Weights of a small CTC audio transcriber.
Model: 5.17M parameters, arch tdnn, norm batchnorm, activation silu, widths [320].
Training: soap at rate 0.0034, batches of 64.
Rows from block 6 of a small CTC audio transcriber, named by matrix and row number. Each number is 200 + 40 x the weight over its row's rms, rounded and kept within 0 to 999. All counts start at 0.
Before each channel's rows are labels from the 100 clips, of 14976, where the channel reaches its highest value: "loudest" is the band of the loudest frequency at the time of the peak; "responds to" is what is common among them. Only what is clearly more common there than usual is listed. The data: read English sentences (LibriTTS-R). In brackets: how many of the 100.
# conv: width-3 conv (model.blocks.6.conv.weight, 320x320x3, each kernel summed), inputs 0-106

loudest: 250 to 500 Hz (33)
responds to: the word "he" (37)
conv.290,166,184,163,183,215,216,187,173,158,161,275,231,166,245,230,132,226,209,192,235,164,222,262,158,197,125,156,172,243,196,263,247,176,183,241,224,146,217,262,188,208,205,158,193,149,221,218,220,160,214,162,253,175,250,168,250,236,138,289,267,183,128,201,221,221,264,199,147,218,177,186,213,184,180,177,211,182,201,228,162,293,186,196,185,172,191,223,204,129,213,135,121,158,200,148,243,207,144,202,244,278,211,161,152,203,202,162

loudest: 250 to 500 Hz (39)
responds to: the word "with" (54)
conv.275,174,170,311,160,126,233,102,200,190,196,194,148,150,234,191,166,195,156,160,197,239,218,201,214,204,235,143,193,163,194,256,209,155,254,215,229,167,185,221,215,285,153,240,151,169,179,137,196,294,144,212,75,277,186,137,184,307,188,125,223,187,171,211,154,172,185,123,166,217,94,230,161,172,250,193,169,104,149,176,218,192,207,218,197,146,242,219,279,161,185,178,252,219,168,268,198,171,159,166,197,149,185,182,158,205,160,192

loudest: 4000 to 8000 Hz (35)
responds to: the word "was" (49); the word "not" (26)
conv.308,181,197,290,155,178,180,233,175,151,204,209,230,186,163,228,289,154,185,193,225,256,201,211,181,176,267,85,195,166,166,185,158,105,193,188,146,252,214,225,146,196,161,240,253,243,232,235,222,214,189,184,210,204,176,210,208,63,149,265,177,179,191,142,206,249,152,152,157,163,178,271,166,146,196,233,181,267,255,166,176,71,144,127,231,205,234,189,188,242,228,196,250,169,213,167,169,176,206,200,222,173,190,202,203,182,242,141

loudest: 250 to 500 Hz (35)
responds to: the word "the" (86)
conv.292,233,164,81,222,141,174,234,230,178,160,203,209,149,200,207,168,218,143,197,217,160,222,257,179,155,274,175,242,164,186,136,188,278,209,176,197,119,201,279,219,156,229,238,211,184,218,262,249,168,165,171,205,220,207,204,152,117,238,167,160,188,140,171,209,175,200,111,287,180,212,190,201,175,136,162,161,196,227,249,218,197,192,171,167,213,156,193,183,239,203,252,210,236,254,160,150,235,163,230,228,137,170,182,223,210,194,176

loudest: 250 to 500 Hz (37)
responds to: the word "was" (53); the word "it" (43)
conv.267,148,125,226,221,276,182,217,220,235,67,178,211,232,166,191,146,198,181,177,187,244,171,189,202,199,216,262,233,117,185,235,141,341,222,244,235,215,172,196,185,190,264,197,164,152,144,166,206,127,183,189,207,260,198,167,211,126,206,272,184,193,153,154,209,244,175,215,203,188,113,207,173,173,183,190,225,186,198,102,234,210,205,199,245,168,101,261,291,231,185,222,170,130,207,192,219,214,151,218,146,234,196,228,152,225,231,245

loudest: 250 to 500 Hz (36)
responds to: the word "the" (74)
conv.160,211,239,155,134,198,213,99,246,174,154,146,203,164,287,246,203,227,174,215,195,146,136,202,213,211,205,197,251,277,210,96,236,184,214,176,147,228,187,203,297,143,249,250,184,187,219,205,183,176,193,207,202,286,206,182,136,198,173,198,196,219,174,229,198,222,124,237,250,274,205,171,204,187,196,205,194,176,195,210,150,206,154,238,182,195,237,218,186,175,196,280,183,231,100,186,274,209,208,130,240,115,235,306,194,212,195,196

loudest: 250 to 500 Hz (32)
responds to: the word "he" (73); the word "was" (40)
conv.222,207,271,172,211,204,234,190,126,175,222,148,243,198,262,169,173,152,192,163,114,195,247,201,149,239,169,259,249,198,180,191,274,232,141,97,201,195,212,228,220,154,168,168,223,272,259,203,233,223,239,217,268,192,250,158,135,221,122,206,204,149,263,224,236,237,225,173,184,225,196,150,223,240,214,184,221,246,180,232,212,180,182,173,193,187,242,246,187,119,200,219,219,155,212,229,218,211,220,172,232,171,155,182,292,143,162,225

loudest: 250 to 500 Hz (38)
responds to: the word "the" (84)
conv.56,207,220,231,228,180,206,241,239,107,245,185,227,220,225,221,156,156,137,144,258,157,227,136,221,220,207,223,134,161,180,236,253,279,214,175,250,225,262,225,193,223,172,248,179,286,184,202,205,201,199,194,175,127,193,238,174,150,215,223,221,238,225,240,203,128,241,243,220,221,148,247,198,207,225,232,215,242,262,235,178,182,241,229,151,131,127,271,166,174,248,180,168,218,174,215,191,212,207,146,236,241,157,199,119,194,215,237

loudest: 4000 to 8000 Hz (28)
responds to: the word "was" (38)
conv.32,164,186,182,226,200,205,190,278,194,135,194,242,207,173,257,234,173,265,222,244,217,256,248,220,158,236,99,173,197,196,240,217,185,180,219,199,169,93,181,147,198,176,200,217,267,222,255,194,269,162,227,176,137,109,233,204,194,225,211,187,237,232,132,190,230,213,192,264,200,258,188,233,272,234,200,175,181,267,179,164,171,229,251,181,171,194,158,207,213,186,239,194,266,194,106,235,184,199,221,122,209,237,204,201,157,187,187

loudest: 250 to 500 Hz (37)
responds to: the word "the" (94)
conv.264,183,206,203,134,275,256,193,129,262,130,184,192,227,204,204,246,178,195,132,167,188,186,233,136,222,216,196,171,221,211,189,234,139,188,235,232,171,215,262,196,210,226,145,228,133,229,183,198,137,175,251,230,200,215,116,230,172,181,123,209,227,156,227,168,206,194,229,177,190,195,207,266,262,187,234,190,206,181,189,177,210,242,193,148,203,195,146,183,181,170,158,223,198,189,202,203,125,246,246,210,240,230,200,190,257,284,172

loudest: 250 to 500 Hz (33)
responds to: the word "was" (35)
conv.21,198,131,196,151,235,198,222,110,208,135,179,183,86,194,300,233,109,197,292,190,280,275,207,205,210,248,244,136,145,153,303,126,187,289,207,235,162,228,199,227,196,245,248,243,222,211,254,229,162,182,195,159,193,182,153,192,206,295,238,213,128,243,197,199,248,191,217,257,210,161,201,232,113,180,224,217,135,160,160,219,198,135,131,194,212,204,264,249,257,142,269,232,173,297,207,185,215,214,239,171,171,203,186,258,206,216,179