Weights of a small CTC audio transcriber.
Model: 5.17M parameters, log mel input, arch tdnn, norm batchnorm, activation silu, depths [12].
Rows from block 2, named by matrix and row number. Each number is 500 + 25 x the weight over its row's rms, rounded and kept within 0 to 999. All counts start at 0. Numbers have three digits each. After the name is the row's rms in percent of the matrix's.
# conv: width-3 conv, dilation 2 (model.blocks.2.conv.weight, 320x320x3), inputs 0-31, a 3 kernel for each
conv.185 094:507511503496470505461500469519470508469481469465554521469496532486495466468463485492490530496502487502492587525480518519483449526527493471495505514447499495501509499492484497492493522505537482490519496483524489496498491471493499500517506521459475447461526458492459483490505500503518551512
conv.186 092:501488532487526512510522512493501512494495496539510496501515445509482511529504496515515530490488530477460493480483497492500483463493518488502582588519501498505528526486452485492490533467502471516483533511479511497457496528482548498467471516593533528533490482503478518476514481500488515504
conv.187 096:519466463472469461490510490539490510491484501515495491474520471492498493473484502480479480536496497487516552463515608501484494520522531477502496493499514505496495490491489519524535511507497467515531476481502508529521483483503500533507498500491503502544502500538514514519485492505503483498
conv.188 098:479492468534550490469535509524470505522487517487468459494503484459508524486509536504501490517443570482482586462478460549508517510493486480478467542496457547539513501454455476515463495486513508498516505494477442473468453465500493516488532502507502560488487525509493522517498502532462486518
conv.189 095:483498508521490460552510495577468480504487519486527563496488516479512527521489499528515470495489513510486476510481513482512489533470521516438493478439472530470491524462505525494467498517485512525485484495508503479526529495537532564444441420475445434487486485500512532425541513491553491507
conv.190 100:483489499500522544514561528470463502465511514503481505480488485492515485532515492453547490435513503511451473524490472494534522496521508465494486502479483530495528441472511487507547511489507544463426510515450504498477459488497507517502505547511533539505461540497462492512503507496522507498
conv.191 105:456530508491492474514531464503505525482505477454532475488539496521446451526530493472478478504504501511532488456523455441522516516530533556486531454491517532508444503521490522445487511516475526516470500526510503536481432518530512485498454464511478472510485490522488463504492473480518498496
conv.192 106:515512464474493519504524474512484466465494497486523520521479476456493521506522497515481465510520544465469512496525545543487485494485503538520488510482476457510466503504516493473501506466515470494518511464492530517529497480488524473519499507467510508486491512475513481505523471487501488474
conv.193 099:527489481491516473527529464506491520489504493523460500543460518500449531459470489505428445510513519502474515490434513477489478477500474457524469509449510485507472482518476487513510473545506432443515521457530515489514499479484475584478511454492493463511500505507477555461500486447478489475
conv.194 099:527507510510494489525527487478471460498497492528506503502475485486556530537478472550505482523519558514460478510485501523497522491541507457472483495477477501468465521477499501506494493496515482449472531517493507484487534505494538486498500487457497508513493488478513469485514479474500500487
conv.195 106:477475465482476478477541526486543518508495518501547485498498474552476480504537496483504510511485498483477500477479470460510509549460495513492494477487506500503495533526498508486510458488521472496528527509503520551511532570506486523514491546498488500491474498519440498514487521492474509541
conv.196 103:492520517492513516519469507447523505490467439502509526511513511529514500472516496504506555541479505501552508489474499528518531516512505518491469491449458473491487500471504520505493457508504504519492512500531506506515500480499483546503497477501540469430474511516441550501480505520487510511
conv.197 098:489480481500494483517541522495544496512530520501490483457497516563501521539498526476479521545509535457496483508520473457468511496451491486508491487486500458521455533542515475471494474480491454482481495462487511506500484484505493438446475468533475495476492503494489457443492499489521537481
conv.198 101:486490485493490492512580511519483540541498488500490500518480482535549499486474487556495482534497520454472500494481492472500500486492500530492490510475496523516516530502515507497511496453535500512543523473496509508500468475478504479482477526462500525502527497488481483554518473506509523507
conv.199 103:501507501564526454522514468548502522507494510487505494481502480448515515540478484496494464501487498492503499508505518543509457464505503482469526465512527507528499480504530490488506507532516494526483502507495447476528510535512505510503458489488489473511510507545524472506540469464459469480
conv.200 103:475503499529520551468481540483468513503531504473500516497484511416478471524514498507507520495457473485510492469539475509495484462498504469509515514519510490475539495485495468503480447529517500481501517504438488506513490486517473472494487492509514529489445521470500517533485491499499457485
conv.201 102:463528526485493512448491507476458490492457470505523510505509473481437507485497512502502537451486459507469483512466466520492504461494495451495521496513525474441513493495536497499499484531494535496452469519482475534506517516504515512541511487505520496497497478497518510468488514483509496499
conv.202 096:494528539554498501476499465454503476469529464513474533527524496479527530496485488520474511465473466459511483522506507446472430516538482444500472507503504480495477460501488504505497498508471519492481517504490482487523518521504534533485486516518455502511520511503532540505475503472477468449
conv.203 100:493491482520455489486483516486507505488467476463498513501486514520542476444501559511527542493476484510514527478479468479468543515518541481484518520494464523534490515489488495491492486515479477466450512521494491521508510480476528481490471461443495483445520499473487481434513525533472520460
conv.204 102:539529506492504518527483495533474511525500516478490464502482468461520518555498476520505518527490496515511496518509494498481502523514514541550505542495452506497517517494480488508483499523527507487507492521517487493462549509476476516523530499488506471440456483471443485507536507512516509547
conv.205 098:511473480479487467479468455482534564506479530482473498480502530476499493546531503482509519490490471492524472538510501518460493511501478449466492532526509463496501525481503519490506466473465478508513523548529498464476518464480536476490507476488554501530542487473473503525448498516515516504
conv.206 103:477462510511493492483498486496509482510506514479463510450468532478488519508520483516515471528507510480524484480523462537494505493502517478500475468498513460493476474506506504504498494472459458497512497457486503481478469491499487508504496491499507502513509483489518499538493533486512523523
conv.207 102:487492483478496491476459503501470432477495449513505512502511520485517449501500494482475488490523504510502482506492473489499470472548501479510455488474544471511509487478493487512479495527519487457514499501500503465512508533528500512444498500493480478467491502496499497462490511494504503483
conv.208 094:502515486502562543523501492466497503528493497490502483475487482453507511536531499472469536515488488493485553484486525465539525482482478477517475516507545410450491558519518489506476486472483483568538487474464505494496500533487457505490517517480479490490490495560492502499490512511546512487
conv.209 096:486522501497489507488470571503512545500489494531492489462464497482488484510511507501498547515483481481493493507484502523484522504500540494527560478545516467486535482501500522488479474463479500497496490470501490458478473486503508474503509520502483494509534541506494487498506549547510481517
conv.210 103:527524475478444476507470500514521510485453487499543472541506508461484500515479516504477524511460511505490501504492485488499459513531492454481483519512476508469499499472482482502505458461538479489482496499549512505507515525514484472508495484490498514466505523482471463467490485508470484469
conv.211 102:470480503478511543514483516511464463517526509467492500493518500489489491498504536481503512499560505467460484460467495500535501554546506512465510459481525505468509510532492501502506513515476517520505477535490441515521470563510560488523465521483487515497475519513497457524551505535529516512
conv.212 099:516473513526499516495505525552519473474535487488476526460461536499530473521530472463486465524504452487447456485493423486475477458533534497476524479459509495501484522526478502531483511475516530524534504518493475459488490508515477515499492514489479477457538492435513509499508485506525489476
conv.213 097:515490512506534475482479476507482492513513511497500497486501503539494503530526485511575520520482456454485481487486528511483538487496508475458473458454514505509526529494487509528532498500441512537513498525520509494507459500538505492526456464529424418507441500520469500491506537506509459486
conv.214 098:486482504528491485530443470507470506522478450501496494523489531496508456532518496509501525532498465478521528477510498549450525518563550512512493547489482506484526535493458523548517483515527445441464480500487476515515544494514486486520477503499532475496476512521458474482541474489524491505