Rows from block 4 of a small CTC audio transcriber, named by matrix and row number. Each number is 128 + 32 x the weight over its row's rms, rounded and kept within 0 to 255. All counts start at 0. Numbers have three digits each.
After each channel's rows are labels from the 100 clips, of 14976, where the channel reaches its highest value: "responds to" is what is common among them; "loudest band" is the band of the loudest frequency at the time of the peak. Only what is clearly more common there than usual is listed. The data: read English sentences (LibriTTS-R).
# conv: width-3 conv, dilation 3 (model.blocks.4.conv.weight, 320x320x3, each kernel summed), inputs 192-255

conv.28:150127174131066121081112143126160130118127165149038047151147144132127136135084094113149173179158058169201209163131038199137078147075100105136091167094129154159172129146126078144069113118063112
responds to: voice: female
loudest band: 250 to 500 Hz

conv.119:088141136143091177128147169158064075125107229186131156097085147104126152155144119153150112194146076153113240173102150195118120136174094053169140110121126104107098109087132131183144154144141095
responds to: voice: female
loudest band: 500 to 1000 Hz

conv.312:113137157108079174080142119203114202087103164082103106181116112069134109127152110094118074097115086094145099077146153146094116123142132113186082133142065118140095148111106113110076105119119166
responds to: the word "was"
loudest band: 250 to 500 Hz

conv.90:083152182125102195127146122163102086153150145136069114056097154147061115127097103148100158104177119146150149126101125111156133139099094128091132121115135129137153134140170154099084129126083143
responds to: the word "he"
loudest band: 500 to 1000 Hz

conv.68:146170105137086131049156120157132160152142128102154106114142111124110142085109087117160136178098165127050128164131128161147120114156154180141114134056185149106174154152138132126089158197120129
responds to: the word "you"
loudest band: 250 to 500 Hz

conv.203:097165168114136100133170129202129144116161111149128115107104107165145134128144158104121167156092137181158134090136153131183176105124122146110119098172127154032103111146125123105103106090116089
responds to: voice: female
loudest band: 4000 to 8000 Hz

conv.116:149122116111158085133126110126173149121122123131092154119099108138156124133094116204181160162118133140094131126131125142114112137132161138138140140161096120145107148163193100101159086143051151
responds to: voice: female; the word "not"
loudest band: 500 to 1000 Hz

conv.296:132103175109099069162063111153193138117115135110147136106125142120110103129092145150121170135083102177104167126050204147126178101160104067116095108123115101151112146124119145152124100105120098
responds to: the word "the"
loudest band: 4000 to 8000 Hz

conv.49:083149176206176076083116066140159150121145083129164115111121084137098118082177058183199171120103186064116144075128114210143121145127172154096116127125099146166138144121149130098124129118160106
responds to: the word "he"
loudest band: 250 to 500 Hz

conv.243:129142149127135141092161116179125145119136120161154106143119153182141183126119122144177150124121122126088185153135101092157086107077136139167175096126096200145189130197171151135125160167091097
responds to: voice: female; the word "was"
loudest band: 250 to 500 Hz

conv.94:103123072122126176114136152071192162140169031108113079129114148109114157123131078161145126112154147120083036116131110134128110159082130177110157083157086076085171099131080097049095161086136084
responds to: voice: female
loudest band: 250 to 500 Hz

conv.181:182105141131059090168083156152168122108135144074091158124075146055053115170081137145092119127162135135130191146095115121117123107094099115122089124155095078165147184086131089115131120105119185
responds to: voice: female; the word "was"
loudest band: 250 to 500 Hz

conv.7:079094156085120150086130118140208147119164100135193132109106098105110127122195122066084116130110070087162075098162156097126188142122136130119109116111106159151099104153080171198115100121118138
responds to: the word "with"
loudest band: 250 to 500 Hz

conv.18:150144090192164159112143177107139074137113175121152200093154122137153123216142116190117122100103099176115149152176107132158100090136157084113122154139130118211178154136080136101168114137096109
responds to: the word "was"; the word "with"
loudest band: 250 to 500 Hz

conv.137:139104104071151113210157164103141159123117160131136117141134109134194062147106155135140158111075106146123087191099098141128087105132160134127170095152132130140168143112171133127189114193092102
responds to: the word "is"
loudest band: 250 to 500 Hz

conv.226:132141143169137096120058174112175110148107086107098191136121126095099162140092130139134109114118176119150164093115109152126150156075133124129132091172160121205121131100136126060139120054139155
responds to: the word "that"
loudest band: 250 to 500 Hz

conv.33:136089141115161129150126094140095118127133148160169153128101064142155135111124121102117114150141096157158140092149177099095135128171190027125137135128165114206160090125062151127152113125034123
responds to: the word "with"
loudest band: 4000 to 8000 Hz

conv.120:102079115091169114161083175138106161130050140138097127141105109106151120100146108164074103156096135173130170166132165138152183153090161129149119166139088069115184116114158127130149084093137191
responds to: the word "was"
loudest band: 4000 to 8000 Hz

conv.115:173103088130114084177157124110113111104112155139121128075177135148068106113094094138117121159170087133107132173134088132139124103209106139118109155093117179163133142157173137134085151115164095
responds to: the word "was"
loudest band: 250 to 500 Hz

conv.209:115135179148104233148173153168206144141058110111162133120083176128124094075135124112155148131116139126150102101154151185076171153128081119114116186126164129158083178150096150148151117150125179
responds to: the word "they"
loudest band: 250 to 500 Hz

conv.280:114069112078174189119172170125063099115166152118107189155088108172140110100109147113104134118121135108134118163123141153111112213144167107162129165123168147085109090132090124114141170125126145
responds to: the word "was"; the word "not"
loudest band: 4000 to 8000 Hz

conv.178:157111164090071138101088128098170170144134123095114078153110171065111116117186165088116145118101082144136153121155122114165132127074139093077100149111110091154155174104104091115164109078098108
responds to: the word "you"
loudest band: 250 to 500 Hz

conv.168:099090113115113134113120198091125170130163120121124113198115155120111109099095118040167136135116097138148149132128106154161128148129114081151086123114138132141141110130129140121099140074121085
responds to: voice: female
loudest band: 250 to 500 Hz

conv.55:123122187119112233097100180120154144123091133149128196141074181108133106118089173071118115095146136096144113087163102127093146149114109162130128190146101152124162095144079121125097121121141134
responds to: the word "was"
loudest band: 250 to 500 Hz

conv.145:104143081115115131130109123146126195108088064140101144112117120107106113128158161147097125116139142125089068160133105072162158112131132089153122083055113144136130143113143117079118152118117120
responds to: the word "you"
loudest band: 250 to 500 Hz

conv.224:143134140160039129128141113066093080130081096167138124108113087155109125151105120146155170144154178166081122132164159145133093102120142112120113109124213107128175076108121137110101134138126150
responds to: the word "said"
loudest band: 4000 to 8000 Hz

conv.41:168144116113116162140101177110172164106072128114103128106142124092124129046206105127188086161148092118196182112128123115107100135123157167134105132227096112179119120107107155089126137119097132
responds to: voice: female
loudest band: 250 to 500 Hz

conv.319:129126130098130127173123105102120109116125186187151057109107120181158147078137084079099167094184090124104189141159054113169139112143173092183212109061091179141171091152122103086212140181104103
responds to: the word "was"; the word "this"
loudest band: 250 to 500 Hz

conv.109:180133123130140149113074108138149152150140118150086066169061154063147126149124190101115132110134081134098206135148125094122155112119099108094128146131164182063164100097137130110124089097136168
responds to: the word "have"
loudest band: 500 to 1000 Hz

conv.162:108167126161152176109091131090077183149128088104137138164146188127159099133135139114131121098103103122079151116127131157118132166132113130108131190159094138151147110110105111132081132121106063
responds to: the word "was"
loudest band: 4000 to 8000 Hz

conv.4:145132073139184075171182150147153094126134086136104117050143133162182150093096155155121088092127115124144159136117082192129130114146139142165211139169137117165150173121173129149157110119129161
responds to: the word "you"
loudest band: 250 to 500 Hz

conv.222:138136219151181161110166053137118120125130150168156099063104144173176059075102168056119132161121061150146086109140138156150141165094125112117123144122129208120104162162149158163085138159118186
responds to: the word "was"
loudest band: 250 to 500 Hz

conv.269:040123091108128159115148130095148076087196062186108025135113094154140173133131135118096149155075095154102153156140092146122114179123102113147114191163117120170116106119156131100154158111092065
responds to: voice: female
loudest band: 500 to 1000 Hz

conv.314:147115055120118157083147128099122209120154151110099166146135167160140080123092126139172114115125084231104122124103148174128116140129142136093142116125111107150101121154162130129162160144075124
responds to: the word "his"
loudest band: 250 to 500 Hz

conv.74:152110147106068148126078145114101162091172107155089068145168174049045126159116108092103109126106116120114174121122085129171144091097123170119129142103112172148110210107110095119088073130121147
responds to: the word "to"; the word "be"
loudest band: 250 to 500 Hz

conv.219:200153141106159155144148100111159138143112117191096120075116107086096106155163049131123135141107144119103057097174190128178147125061161098087114116095214172160171078139096096161157085147112099
responds to: the word "was"
loudest band: 4000 to 8000 Hz

conv.26:120143201119122155148163117130135090151139153142142119063152120177112116093133098163061054141088120116106150180112120197168134110179097112121156114122113160063126088158089144167174180168146135
responds to: the word "you"
loudest band: 250 to 500 Hz

conv.167:101154143128115131160210128170067156084069157167173074066123167148115149093087133121173137114114164071125146098145122167162134103106115121142173161138071208132113099136154094101170151118097127
responds to: voice: female; the word "i"
loudest band: 2000 to 4000 Hz; 4000 to 8000 Hz