{
  "arch": "tdnn",
  "model": "CTC audio transcriber",
  "dataset": "read English sentences (LibriTTS-R)",
  "train_examples": 15625,
  "noise_aug": 0.002,
  "time_shift_ms": 50,
  "n_mels": 80,
  "hop_length": 160,
  "input": "log_mel",
  "spec_augment": false,
  "win_length": 512,
  "tokenizer": "word",
  "vocab_size": 8027,
  "norm": "batchnorm",
  "hidden_act": "silu",
  "depths": [12],
  "kernel_size": 3,
  "stem": "single",
  "widths": [320],
  "init": "trunc_normal_002",
  "optimizer": "soap",
  "beta2": 0.95,
  "learning_rate": 0.0034,
  "beta1": 0.9,
  "shampoo_beta": 0.95,
  "eps": 1e-08,
  "precondition_frequency": 50,
  "max_precond_dim": 1536,
  "merge_dims": true,
  "one_sided": true,
  "adamw_lr_other_params": 0.0021,
  "max_grad_norm": 5.0,
  "max_steps": 9900,
  "batch_size": 64,
  "epochs": 40.6,
  "lr_schedule": "cosine",
  "final_lr_fraction": 0,
  "warmup_steps": 490,
  "weight_decay": 0.0,
  "adamw_weight_decay_other_params": 0.01
}
Rows from block 4, named by matrix and row number. Each number is 200 + 40 x the weight over its row's rms, rounded and kept within 0 to 999. All counts start at 0. After the name is the row's rms in percent of the matrix's.
# conv: width-3 conv, dilation 3 (model.blocks.4.conv.weight, 320x320x3), inputs 184-229, a 3 kernel for each
conv.92,098,201,178,185,214,159,215,139,158,177,207,198,234,187,214,216,134,161,123,187,175,171,177,160,169,171,179,243,253,165,274,174,244,219,255,274,243,169,197,248,109,205,128,218,206,186,139,194,193,172,272,240,192,241,187,214,260,165,177,219,178,225,137,244,208,192,204,205,177,98,156,166,226,226,176,198,172,165,145,266,214,177,228,167,206,184,223,194,140,124,159,263,190,143,242,180,235,209,255,136,171,176,188,248,191,192,170,174,209,253,179,283,231,219,140,242,195,183,279,138,242,214,121,171,206,186,163,162,177,213,234,174,268,189,176,170,210,218,150
conv.93,102,222,204,91,104,182,184,191,200,187,241,227,218,165,197,208,208,205,203,162,252,229,196,194,231,121,179,181,196,184,210,191,218,169,216,203,66,199,157,209,156,163,170,125,188,238,238,206,241,237,168,174,209,189,200,179,209,106,137,204,177,244,276,214,222,186,239,167,206,229,231,151,218,250,206,185,172,143,248,170,148,217,178,238,161,173,230,207,175,194,188,181,146,220,194,189,151,125,155,150,207,182,211,188,244,189,208,206,258,194,174,189,216,144,258,201,226,284,164,184,163,109,201,286,193,213,293,176,225,227,105,212,143,235,214,192,202,226,172
conv.94,098,211,246,200,270,280,220,199,185,202,223,215,205,182,198,182,221,236,218,175,165,221,224,176,202,126,173,239,174,157,257,160,172,131,209,231,145,214,210,171,164,310,244,196,227,142,251,221,148,269,244,146,133,182,144,216,239,303,179,271,234,193,191,246,220,248,235,87,129,144,159,185,206,175,223,166,130,246,104,231,165,206,167,180,217,197,241,212,178,174,201,173,195,197,188,199,284,268,155,165,179,222,206,152,192,133,212,251,219,195,158,289,196,185,214,198,164,199,184,229,252,213,197,237,173,159,250,240,114,136,100,157,116,158,200,212,184,196,229
conv.95,102,173,174,229,202,237,167,190,256,213,198,251,191,133,208,279,199,259,170,114,258,191,98,264,186,192,111,177,197,204,272,231,171,253,203,182,175,126,198,175,199,100,209,157,167,158,193,243,247,169,176,207,257,182,255,246,194,193,187,164,235,148,210,244,142,95,236,222,222,186,163,186,299,198,188,215,210,201,173,147,208,218,180,137,132,157,203,217,141,231,160,161,174,187,195,116,175,202,166,192,132,184,236,232,145,196,200,195,148,224,218,236,220,259,146,176,191,204,179,212,218,110,170,265,193,196,227,185,242,191,170,121,188,251,165,143,201,130,185
conv.96,104,219,190,211,155,131,119,246,180,196,219,230,241,154,234,178,201,213,234,242,196,204,198,160,138,276,204,175,235,181,200,153,158,249,155,179,252,205,216,184,229,259,238,193,217,156,196,202,254,239,227,260,179,234,257,193,173,158,278,146,129,156,225,233,197,245,217,206,218,157,123,191,190,149,232,213,164,214,232,185,221,214,202,258,185,165,208,206,144,150,234,183,198,198,196,207,180,219,209,156,213,186,173,116,239,89,113,204,315,49,202,238,155,96,195,207,240,183,179,264,201,211,214,273,228,226,197,101,194,251,232,135,121,193,175,174,219,202,231
conv.97,102,254,249,155,259,175,147,270,194,120,145,203,200,184,162,204,252,153,244,200,219,264,156,178,232,129,214,201,187,188,209,150,265,231,215,169,241,187,270,239,221,141,208,205,184,305,220,159,229,252,175,201,215,160,250,247,231,257,254,171,204,155,238,225,245,219,260,130,214,227,185,184,164,221,213,210,205,234,211,155,126,268,186,207,253,258,161,252,199,141,218,185,203,296,240,152,215,214,162,207,176,150,218,224,209,169,138,159,210,165,169,255,154,133,232,134,218,222,228,205,216,146,167,223,162,199,232,214,188,229,197,132,147,205,184,183,148,173,218
conv.98,100,206,209,178,180,197,291,242,162,224,240,212,202,200,191,180,241,230,172,141,132,220,162,169,164,161,130,209,215,190,163,245,207,184,177,250,183,197,132,200,144,182,143,166,197,197,201,187,192,160,241,235,249,218,237,269,202,225,157,309,185,147,141,175,154,204,249,229,149,228,173,195,172,222,172,249,128,154,189,79,169,157,160,265,184,184,216,198,182,164,223,192,153,203,219,197,194,133,250,186,171,257,252,134,195,249,139,243,309,179,221,217,171,262,153,216,221,244,227,191,213,250,232,192,220,216,180,327,156,212,186,193,187,181,232,184,277,195,181
conv.99,102,148,160,171,220,231,170,184,252,229,194,173,213,253,229,147,218,110,183,195,250,92,267,219,185,277,92,207,248,147,179,200,202,278,199,177,262,204,185,227,173,234,208,175,306,242,163,204,186,214,222,212,223,244,206,177,164,200,235,165,203,230,162,157,223,190,210,185,197,164,151,204,161,182,219,188,112,143,211,232,295,213,227,245,182,165,265,161,191,135,216,155,198,181,185,224,191,206,223,204,246,208,157,150,240,217,157,202,109,120,168,228,178,127,216,223,128,179,133,186,289,256,141,233,163,211,192,206,283,243,207,196,200,154,228,155,200,274,129
conv.100,094,252,169,152,168,256,222,287,224,146,215,173,232,256,235,210,190,194,233,182,160,175,144,201,229,197,307,129,182,192,124,200,232,130,166,173,186,240,133,215,187,184,187,161,220,210,201,185,167,94,209,173,228,246,156,129,207,146,75,187,299,173,193,215,153,219,184,190,193,163,181,237,174,247,210,195,196,200,223,210,153,171,164,205,177,137,164,187,275,165,215,219,207,262,209,219,171,229,144,249,189,163,245,239,228,162,194,210,238,220,222,223,143,169,233,211,181,136,205,236,162,266,179,169,249,151,169,135,196,225,200,225,162,109,201,174,263,187,208